From a checkpoint of a small self-supervised image encoder: adamw at rate 0.0025.
Rows from block 13 of a small self-supervised image encoder, named by matrix and row number. Rows with one number belong to one channel. Each number is 128 + 32 x the weight over its row's rms, rounded and kept within 0 to 255. All counts start at 0.
Before each channel's rows are labels from the 100 images, of 14976, where the channel reaches its highest value: "strongest on" is what is common among them; "patch colour" is the nearest of a few named colours to the mean colour under the peak. Only what is clearly more common there than usual is listed. The data: photos of arthropod specimens (BIOSCAN-5M).
# convs0: first 3x3 conv (model.blocks.13.convs.0.weight, 512x512x3x3, each kernel summed), inputs 0-127
# convs1: second 3x3 conv (model.blocks.13.convs.1.weight, 512x512x3x3, transposed, each kernel summed), outputs 0-127

strongest on: order Coleoptera
patch colour: grey
convs0.474 [168 149 129 120  84 163 120 172  55 145 136 134 119 142 112 174 159 132 126 158 120 133 116 137 209 175 168 144 129 133 132 164 144  91 135 186 137 164 133 138  50 116 126  81 135 161  70 124 157  98 154 125 160 144 149 115 136 104 142 142 147 114 128 128 121 163 132 146 160 184 164 157 125 179 162  90 151 209 167 184 151  98 175 119  71 129 122 154 121 102 121 144 102 104 101 204 132  64 139 122 159 164 178 118 138 107 156 159 183 108 139 166 158 167 147 157 126 129 174 167 127 203  56 169 131 117 140 123]
convs1.474 [126 104 138 173 188 162  98 164 115  97  61 154 164  90 147  70 116 106 107 128 128 123 122  77  85 116 131  75  79  94 138 102 119  80 121 123 143  83 111  69 134 116 110  92  89 131  94 107  71  97 112  92 100 146 140 101 140 101 152  84 104  76  78  84 120 107  83  71  97 110 100 115  99  60 164 127  77  87 149 136 145 128  91 115 108 100  82 109  86  98  97 106  72 106  89 149 108  96  76 120 106  96 147  85  97 126 145 104  79 118 116 134 139 130  88 116 151  94 109  75 111 138  74  83 100  63 135 147]

strongest on: order Coleoptera
patch colour: grey
convs0.7 [161 155 128 107  87 157 123 157  47 148 156 134 128 135 131 160 157 133 132 159 129 140 112 141 173 168 177 162 119 127 145 169 157  62 126 174 137 156 119 126  34 113 129  82 129 179  15 127 152  99 169 140 145 132 153 118 150 124 141 119 190 128 142 144 119 137 138 157 158 184 170 153  96 187 151 111 125 187 152 154 148  80 155 118  60 139  91 156  91 119 119 140 113 117  90 202 139  41 132 139 147 116 153 140 148  79 153 155 167 102 146 193 171 154 106 176 123 101 166 141 133 199  99 147 138 119 107 105]
convs1.7 [143 118 129 185 196 160 107 156 109  83  82 159 162 110 148 102 126 108 121 133 136 134 121  78  92 111 149 100  81  98 143 106 148  72 117 121 145  89 107  80 145  83 117 108  95 126  80 109  70  94 100  92 107 154 142 102 147  95 160  76 104  73 106  98 113  87 101  66 116 134 119 118 115  59 170 120  76  81 156 137 143 128 109 120 110 100  87 107  71  96 102 105  96 103  89 158 125  93  86 131 104  94 109  99 107 102 141 131  78 112 110 147 149 131  84 123 148  79 121  88 120 162  49  85  88  60 139 151]

strongest on: order Hymenoptera; family Trichogrammatidae
patch colour: grey
convs0.497 [102  91 107 146 123 125 126  65 218 106 101 107 161 116 148  86  92  79 105 103  89 146 149  97  79 113  77  95 139  98 104 104  97 155 139  83 131  98 127 121 205 172 127 153 137  81 207 126  84  94  84 120  84 100  90 160  99 148 101 119  94 120  78 118 134  97 125  98  83  72 104 101 137  94  84 151 123  92 142 158 120 180 117 122 197 112 143  88 141 156 119 119 137 176 172  76 125 199 107 105 103 116 111 125 119 172 102 113 106 136  96 100 100  95 105 103  59 141 106 120 143  74 118  84 117 110 170 114]
convs1.497 [ 93 150  94  86  88 110 150 102 160 143 147 100 103  95 104 162  69 159  82  83  92 166 165 147 144 136  73 150 164 164  91 156 106 148 147  94 155 136 173 150  97 155  90 173 136 145 147 154 138 130  90 170 108  90 117 161 101 147  93 163 162 165 179 157 161 148 146 159 169  63  84 163 149 126  86 156 143 148  90 128  68 157 173 172 161 167 147  88 143 175 161 150 145 161 173  83 157 188 120  81 138 136 107 158 141 165 104 107 142 158 148  88 100 179 146  76  93 150 165 146 147  72 180 165 152 166 105  98]

strongest on: order Hymenoptera
patch colour: grey
convs0.431 [ 79  99 116 166 140 102 123  69 200 144 119  99 160 129 130  61  94  90  94  78 127 181 166 102 122 110  67  91 120 100  95 109 106 140 143  85 125 113 117 137 235 137 127  71 126 100 209 123 102 125 115 119  86  88 118 162 106 140 106 175  86 141 128 139 138 114 125 104 100  93  70 117 154 114 132 161 121 106 149 144 116 175  96 107 211  94 157 107 142 131 140 109 126 180 149 100  82 154  86 101  76 118 146 112 114 190  69 127  99 161  91  92  92  96 104 106  71 154 134 118 164  85  92 100 138 104 187  89]
convs1.431 [ 86 154 118 111 131 133 148 127 148 141 157 115 112  86 111 150  80 149  84  99 108 149 178 137 138 160 105 145 133 128  75 147  82 156 144  52 121 152 160 142  98 153 109 172 157 160 149 147 141 143  99 127 105 109 133 160  86 137 109 174 165 165 152 156 157 130 120 161 158  78  66 160 142 179  98 140 120 158 106 153 110 159 135 143 179 121 158 110 148 126 166 129 155 175 173 105 161 167  21  55 140 128 115 131 162 182 111 110 153 160 166  86  83 171 146 102  90 146 139 155 130 100 156 142 155 142  81 114]

strongest on: order Coleoptera
patch colour: grey
convs0.335 [156 154 136 116  88 165 116 161  26 153 140 141 142 128 138 163 158 124 131 146 127 155 110 126 186 177 174 172 130 120 121 161 141  42 139 181 129 157 140 142  68 118 131  68 149 152  25 128 150 101 157 144 140 139 148 132 133 103 136 148 147 114 141 152 134 158 133 150 146 186 159 144 105 176 139  78 158 184 176 175 143 113 160 118  64 119  85 156 100 115 110 145 112 105 107 188 124  80 133 117 151 159 178 142 142 105 143 150 161 128 139 181 174 158 139 156 117 127 175 169 108 178  69 157 144 131 139 123]
convs1.335 [130 119 140 177 191 176 118 172 120 106  70 159 178  88 140  89 114 100 111 142 135 136 130  72  84 112 142  96  92  93 150 114 117  90 119 120 150  81 123  81 137 128 139 106  96 142  92 113  73 101 119  88  83 155 162 107 139 104 157  75 112  76  99  97 124  92  92  77 119 128 107 123 110  56 176 134  86  79 164 151 156 138 110 115 121  97 102 111  64 104  91 126  93 118  89 149 145 111  82 113 108  82 145 104 102 123 146 115  82 127 129 143 138 139  83 119 154  96 131  77 117 164  65  92 106  59 133 161]

strongest on: order Coleoptera
patch colour: grey
convs0.407 [155 169 112 144  55 167 102 151  76 146 135 142 104 113 149 201 150 138 123 143 116 148 101 124 184 159 153 200 145 132 118 157 156  64 137 183 160 144 121 140  50 132 126  93 145 140  64  99 154  75 162 139 150 147 146 109 138 125 143 101 153 111 124 139 136 165 157 143 161 173 159 120 142 174 114  83 164 208 132 151 154 103 171 108  66 124 134 157 126 128 100 156 114 146 118 186 135  69 155 116 167 174 154 152 125 122 166 151 168 104 155 171 161 137 143 163  87 126 192 177 111 185  60 158 112 133  94 118]
convs1.407 [150  90 132 160 186 208 104 166 107 123  66 155 191  51 137  82 108  97 107 149 133 126 114  72  92  92 127  94 109 103 149 108 117  73 108 142 133  87 114  89 150 128 120 105  91 149 102 116  61  99 105  90  79 137 142 118 129  77 168  89 106  85 132  88 112  82  89  65 109 128 122 101  96  34 165 142 105  89 157 176 147 134 132  98 100  94 103  95  86 102  94 140  91 112  90 154  83  86 101 116 117 107 141 105 111 109 144 116  96 109  97 146 142 130  67 124 135  89 111 107 115 159  77  89  94  73 136 144]

strongest on: order Hymenoptera
patch colour: grey
convs0.414 [104  88 106 147 161 137 126  67 227  96  99  94 144 116 144  96  95 102 100  96  81 148 159  93  87 104  78  93 123 117 103 102 100 163 136  82 133  98 131 112 219 189 149 151 125  91 227 130 101 101  83 109  96  91  89 167 100 145 110 120 100 131  86 123 128  93 133  98  82  59 104 104 147  91 110 151 110  89 141 142 117 189 105 116 187 108 140  83 129 159 127 107 147 177 163  72 125 209 112 125  99 109 105 109 111 170 117 122  98 144  98  92 108  99  95  99  68 136 104 102 147  79 130  84 116  94 156 111]
convs1.414 [100 154  84  79  89 104 161  96 147 133 152  99 113 110 111 173  93 168  91  84  93 156 168 157 158 126  73 146 149 169  97 152 132 153 151 101 151 135 169 148 110 163  86 165 149 153 136 154 148 162  86 167 119  80 104 155 103 146 102 156 160 170 175 157 160 147 160 152 159  83  83 167 153 141  90 146 143 152  83 119  69 154 159 167 169 159 157  82 151 183 161 135 152 165 165  82 148 166 123 101 145 142  85 156 160 165  97 127 141 163 150  99 101 184 141  83 101 150 169 156 151  84 175 171 147 164 100  84]

strongest on: order Hymenoptera; family Trichogrammatidae
patch colour: grey
convs0.456 [104  91 114 141  94 100 125  74 226 109 104 103 173 117 158  75  95  86 112 104  94 153 141 100  76 113  76  83 137 102 109 101  95 164 144  88 128 101 136 119 215 183 123 149 150  85 227 132  88 102  93 124  75 101  97 160 104 157 101 120  80 126  75 121 136 103 131  97  87  70  93 108 127  89  87 164 126  87 147 158 121 180 116 126 181 119 147  97 150 153 122 117 127 158 177  82 122 198 107 106 100 117 114 127 124 172 103 118 105 134 103  92  92  99 107 106  71 141 103 123 140  81 121  91 118 116 173 123]
convs1.456 [ 91 147 101  83  73 102 153 102 161 141 149 103 101 106 104 156  72 156  95  96  94 163 168 150 139 132  77 150 160 156  88 154 107 158 141  83 156 137 187 152  99 149  89 169 134 148 146 154 136 116  95 171 102  96 111 162 106 142  91 163 165 167 165 161 170 146 149 154 162  68  82 158 148 133  91 155 139 146  92 123  78 164 168 173 179 166 158  87 149 179 155 145 148 157 183  87 159 203 111  90 139 139 110 161 134 171 118 102 139 166 146  86  86 172 151  77  93 154 168 150 141  75 192 156 159 172  98 102]

strongest on: order Coleoptera
patch colour: grey
convs0.75 [152 172 130 113  71 165 109 156  45 141 153 137 125 105 153 156 159 135 142 156 128 153 108 115 159 183 190 169 118 128 128 169 152  65 137 174 133 156 144 108  61 123 128  65 139 160  34 113 166 115 160 138 131 129 140 132 134 129 144 100 176 132 160 172 117 131 148 168 145 180 173 127  81 179 127  92 126 188 163 163 142 113 145 112  39 134 112 161  81 128  97 144 110 112 103 193 149  76 141 125 145 129 134 151 148  86 156 156 156 109 136 182 168 160 118 179 111  91 182 147 113 169 109 161 132 133  92 119]
convs1.75 [149 118 130 169 192 194 118 161 109  99  75 165 183  85 141  97 129 110 118 142 145 138 129  77  91 107 172 102 102 109 166 123 150  75 114 120 155  81 120  88 158  99 124 122  91 157  86 122  70 102 115  87  78 154 161 120 148  96 163  84 122  87 119 104 116  93 107  82 124 136 122 123 122  50 170 132  85  74 171 155 142 146 123 121 114 112 101 117  73 103 101 123  91 119  87 148 136 107  87 120 115  96 125 110 108 105 145 133  76 120 117 152 158 144  70 130 148  84 138 106 119 162  58  93  94  71 127 149]