Rows from block 3 of a small self-supervised image encoder, named by matrix and row number. Rows with one number belong to one channel. Each number is 128 + 24 x the weight over its row's rms, rounded and kept within 0 to 255. All counts start at 0. Numbers have three digits each.
After each channel's rows are labels from the 100 images, of 14976, where the channel reaches its highest value: "strongest on" is what is common among them; "colour at peak" is the nearest of a few named colours to the mean colour under the peak. Only what is clearly more common there than usual is listed. The data: photos of arthropod specimens (BIOSCAN-5M). In brackets: how many of the 100, against the usual share in percent.
# convs0: first 3x3 conv (model.blocks.3.convs.0.weight, 64x64x3x3, each kernel summed), inputs 0-63
# convs1: second 3x3 conv (model.blocks.3.convs.1.weight, 64x64x3x3, transposed, each kernel summed), outputs 0-63

convs0.22:138166157118106081108115115102118119130124149122105117144073135127139110139139130127139148121143155145104133139139121127115091127098156189112190160120127114125110140089140079111129089169106167
convs1.22:110064068128135148117089142105106103121130115126123127128132059091115134103149130124133149107101096111101107142111137146139142129145099123139140104148118071110132130157107153180145135145129106
strongest on: order Coleoptera (50 vs 16.8)
colour at peak: grey (73 vs 34.6)

convs0.34:156177127133120089169145127101043088131085133145137134133134128129122140130092159060123126085103135156120117135132137102141146132111117141129126143136160116110114107123143133139172129151143123
convs1.34:116112057075111107135113100108094113124120154123137117159073112089111107137155103105138124110122120071100148128111123121137134119112135141107144137185110166128153116129148110169150127120128129
strongest on: order Coleoptera (76 vs 16.8)
colour at peak: grey (75 vs 34.6)

convs0.63:105143123100139126112106082074097113118133150161127119117139160098113115130121138116147186099119132110152154097133113115123145161128125138108092153105093123115112141083170127079149100114164101
convs1.63:136138094136084128157137074106133087126154158157114089115134107119140110127086161119120090099075113116146129099151094127132104121124108114108103129081126128130088155095090119111102118112121124
strongest on: order Coleoptera (41 vs 16.8)
colour at peak: grey (73 vs 34.6)

convs0.20:097070159098128126071095140130128129091118083086106167114096109119154136138146110117117142160150108106148123115116053090118125118127155124137112149144119159126148116131106129101130138131136130
convs1.20:093083129073107062090093159122129143158088134140115138140116148151159111139150140132075144134091132104099124123146110140083137112097116170116127143118117122142151136112127098114136112134103111
strongest on: order Coleoptera (42 vs 16.8)
colour at peak: grey (89 vs 34.6)

convs0.49:139186165109132084121103105096121127111094125085101120121092127112143097159152117129122149125124156153091112137114122117084087125111119133116103153108113125144124149081124107095098093129093160
convs1.49:106044110116122133113134157121125134139129113136118116115145094069108122112166170132145111130119113134135126138155125141129111123131092144097114102137096065114125114161106140189128162144130127
strongest on: order Hymenoptera (42 vs 20.5)
colour at peak: grey (78 vs 34.6)

convs0.19:120147128140154031074125122115121128091141123122097116103107139130097142116102075119119140132131134118111127114109148114125113162097096092083086137114091153132131143109125116139123117109140136
convs1.19:122138130137097071143123129134096138145145115143052135126124112139131075122135131129139132124115127088093150113116140124123082118119142134084125133195106145100142114146129116148063121099129131
strongest on: order Coleoptera (45 vs 16.8)
colour at peak: grey (67 vs 34.6)

convs0.28:120166127119147121103147119078142114127128081158098096102088147132162124131122109172078124126138157141113120112105120094106119124096147091105082151110121133174127143099098129104112085116123126
convs1.28:100064087109140097134141147133088140145150136130121152118128089079133145082143168110135133117128119107118082150113118142129118136118092127117092103144091094128132129167091152155119154146124098
strongest on: order Hymenoptera (52 vs 20.5)
colour at peak: grey (76 vs 34.6)

convs0.17:116062132114104129140114154057094104135098133108111108084141136086090120088139133088126104095094108118111100126121106108113123084131126111141114124112116119093124157122101144112136141131105113
convs1.17:115123148103107115144165126137134125112140140150133107129176132103133136139123155138138148115152100124145153103154080108150149122132088075100121062122128106082100138144086133161126139144183134
strongest on: order Hymenoptera (49 vs 20.5)
colour at peak: grey (85 vs 34.6)

convs0.53:149127102098130188136143136116099152096053137139111083127126162107123113100107133111145133105114110096154128144147081124118137157151095096138131148118094099118121143104154123150120103103153106
convs1.53:142119100111093135147123127131094126143127101133103014125116147126120105150157102110132088127129126115093144118124107121118097120125151139154142096128089118111123115077120112168109120134135130
strongest on: order Coleoptera (48 vs 16.8)
colour at peak: grey (63 vs 34.6)

convs0.27:114117125143100144127125165131106137081135104121156098106161099151157096100155139140115103146108130088144127109113122108069110160109122121100123121150116138127097106141073131111100107083135078
convs1.27:123176120102135135173112128143138137108076122108153124123108093128098104160127136148103149130098110112121158124131189129135120125103175122118176140107110175118131096106151134144137126078130089
strongest on: order Coleoptera (54 vs 16.8)
colour at peak: grey (96 vs 34.6)

convs0.16:081086134136108136078088140086116156101153169149181142137099155150148148118136139146153161130129140106130114119103125101104145107107120130106115143127139142152062122135105146111117088141139117
convs1.16:143129073128133103131106117144160116192079137062156120111078109142105126118141142153098134148144116135114105141122135139102146124085129166091159130131113137117111099113137129161149148112110114
strongest on: order Hymenoptera (50 vs 20.5)
colour at peak: grey (87 vs 34.6)

convs0.13:139150143132165095106137146162101118078152101132136129121138116137117089150145125097135102123140159077139094082137115107111165091095114117120096118125134098124131118121066157130136127170113097
convs1.13:123149116087129084118110107119106130107144123067158111133109125131078087135114108135107131127109105066074149124111127106114153106118150150107172127129112167119153141093147109125119114106101125
strongest on: order Coleoptera (72 vs 16.8)
colour at peak: black (82 vs 2)

convs0.48:130131096128089181171140106116137113105133158141140142104126104104144148122129111095172132167094121127139119098070112110149203137158103108100134123112120149112144115129125135124153145119155159
convs1.48:108113103120152110139086140124112151148110153146103124126125165120172113103132140139098155073161125086105136144139130119121047117144137172116118139148093129142117100117142080120111122105121100
strongest on: order Coleoptera (56 vs 16.8)
colour at peak: black (84 vs 2)

convs0.58:084109105122117113114143116142100066116081093134135135141145123135082143098116114064124098128119122112085135149157155102122085142144175123112133141109106136089106141131127136106132115114092140
convs1.58:091122105122148134092160169090122078098109138093144112161141170124143152145164139136155147133121131112130139149135139142136122111155115096096141129186142127087124154135131171187133105140128116
strongest on: order Hymenoptera (50 vs 20.5)
colour at peak: grey (60 vs 34.6); black (39 vs 2)

convs0.26:154144079113122114162183129110128139118197140189110131141135146114118137131163149133141132120119145143167098132134154137119150105110159102137153156146127162149112159168115152172129137138149132
convs1.26:102118119119146071088112105094134143111112109113091105126102156121126101114108096123128127111148118103067112126128107111131104108122131055097117100126081102133156139117126117103104110091117113
strongest on: order Hymenoptera (42 vs 20.5)
colour at peak: grey (88 vs 34.6)

convs0.60:120110122089131090085139115119133164092116077154117114136122137102125123108133109138112133122119173120127134124098102061114077113113155118116075147127143134110117155093122131119118087107091102
convs1.60:095132120107125124147176123152117137109156116147102138134174154120169089096120170118098123117080153135138113145148093150178145130183116072088114133109128122141144140131112131120112149124152124
strongest on: order Hymenoptera (60 vs 20.5)
colour at peak: grey (63 vs 34.6)

convs0.1:069098138122112159142095125129134120137134137093130145066121140142148142078145136139131136141134149134151152120158116073096157107118093145136113153145152166135102108121062150117144125143106126
convs1.1:106123088104127070101106099123137152142073190126129120115097117165110112122111132142123124138076114103106127124157158120077119101116124146094140145133091152122145126114118091156136127107112124
strongest on: order Coleoptera (61 vs 16.8)
colour at peak: black (68 vs 2)

convs0.10:135127116143141164067115119104063127079148148087149100147107110119090126139129134074136143117126097105130133152118103099115111124106118094109107144128096134105154119143090113108097114119148102
convs1.10:117140144142114121170143111155130144125116090118137130193108095132198124113171134130112135117170146129095140115107138156156117141094097105120123148159122119130185139150172139129114129095112140
strongest on: order Hymenoptera (45 vs 20.5)
colour at peak: grey (89 vs 34.6)

convs0.25:103108155165094162107106099152098119139139156142132136124123141098162129059100132119134114114140085149147082099095121152092132125117136145109126100133141099116085140108074115125141114154107127
convs1.25:197148086114122112116132143148099111114132087097137128085148132141072096121105077109124102115137147122127110108127142128095114144129166115158103091104116170154136116110143136141115148112127095
strongest on: order Hymenoptera (53 vs 20.5)
colour at peak: grey (60 vs 34.6)

convs0.4:104161146142105138157094105145139089148134163115127129077096189118141112073124116118141130110104128111159166107159107109112143119122081135121137124133142174151110103136106152137154152151104122
convs1.4:128119083154119149140112080120107135116114177117121094121128146160107139088123129140164094125106119130103133134153132124107101158115070113101104139165063169116130145140126095161135117109112128
strongest on: order Coleoptera (84 vs 16.8); family Coccinellidae (27 vs 1.2)
colour at peak: black (93 vs 2)

convs0.40:109121147132139093127117125139054063126114145092144133149161143129139148136115139041115146067108154138146125147133145119130121138090146124111127144116129133117129110142137142096148122110151140
convs1.40:110108081071115079124159132121086125138119164111139126172108095100091102129167126105123130098124115089087134146118135143146139140110160127134154125168109134138161104140128117178126139115127105
strongest on: order Coleoptera (40 vs 16.8)
colour at peak: grey (60 vs 34.6)

convs0.21:144114176111107131089118164129133149128133134078095152139049153120120124139158144137153123131152132137106152124106090136168123080120129119142123142131114130154100117126096132134161130164072115
convs1.21:139113118107127086110069115146137111196082148136123140110069104136115154120105099118105141139130120090132126107116137100152148111121113172099113133103141128127117124094097098115176138134110132
strongest on: order Coleoptera (74 vs 16.8)
colour at peak: black (90 vs 2)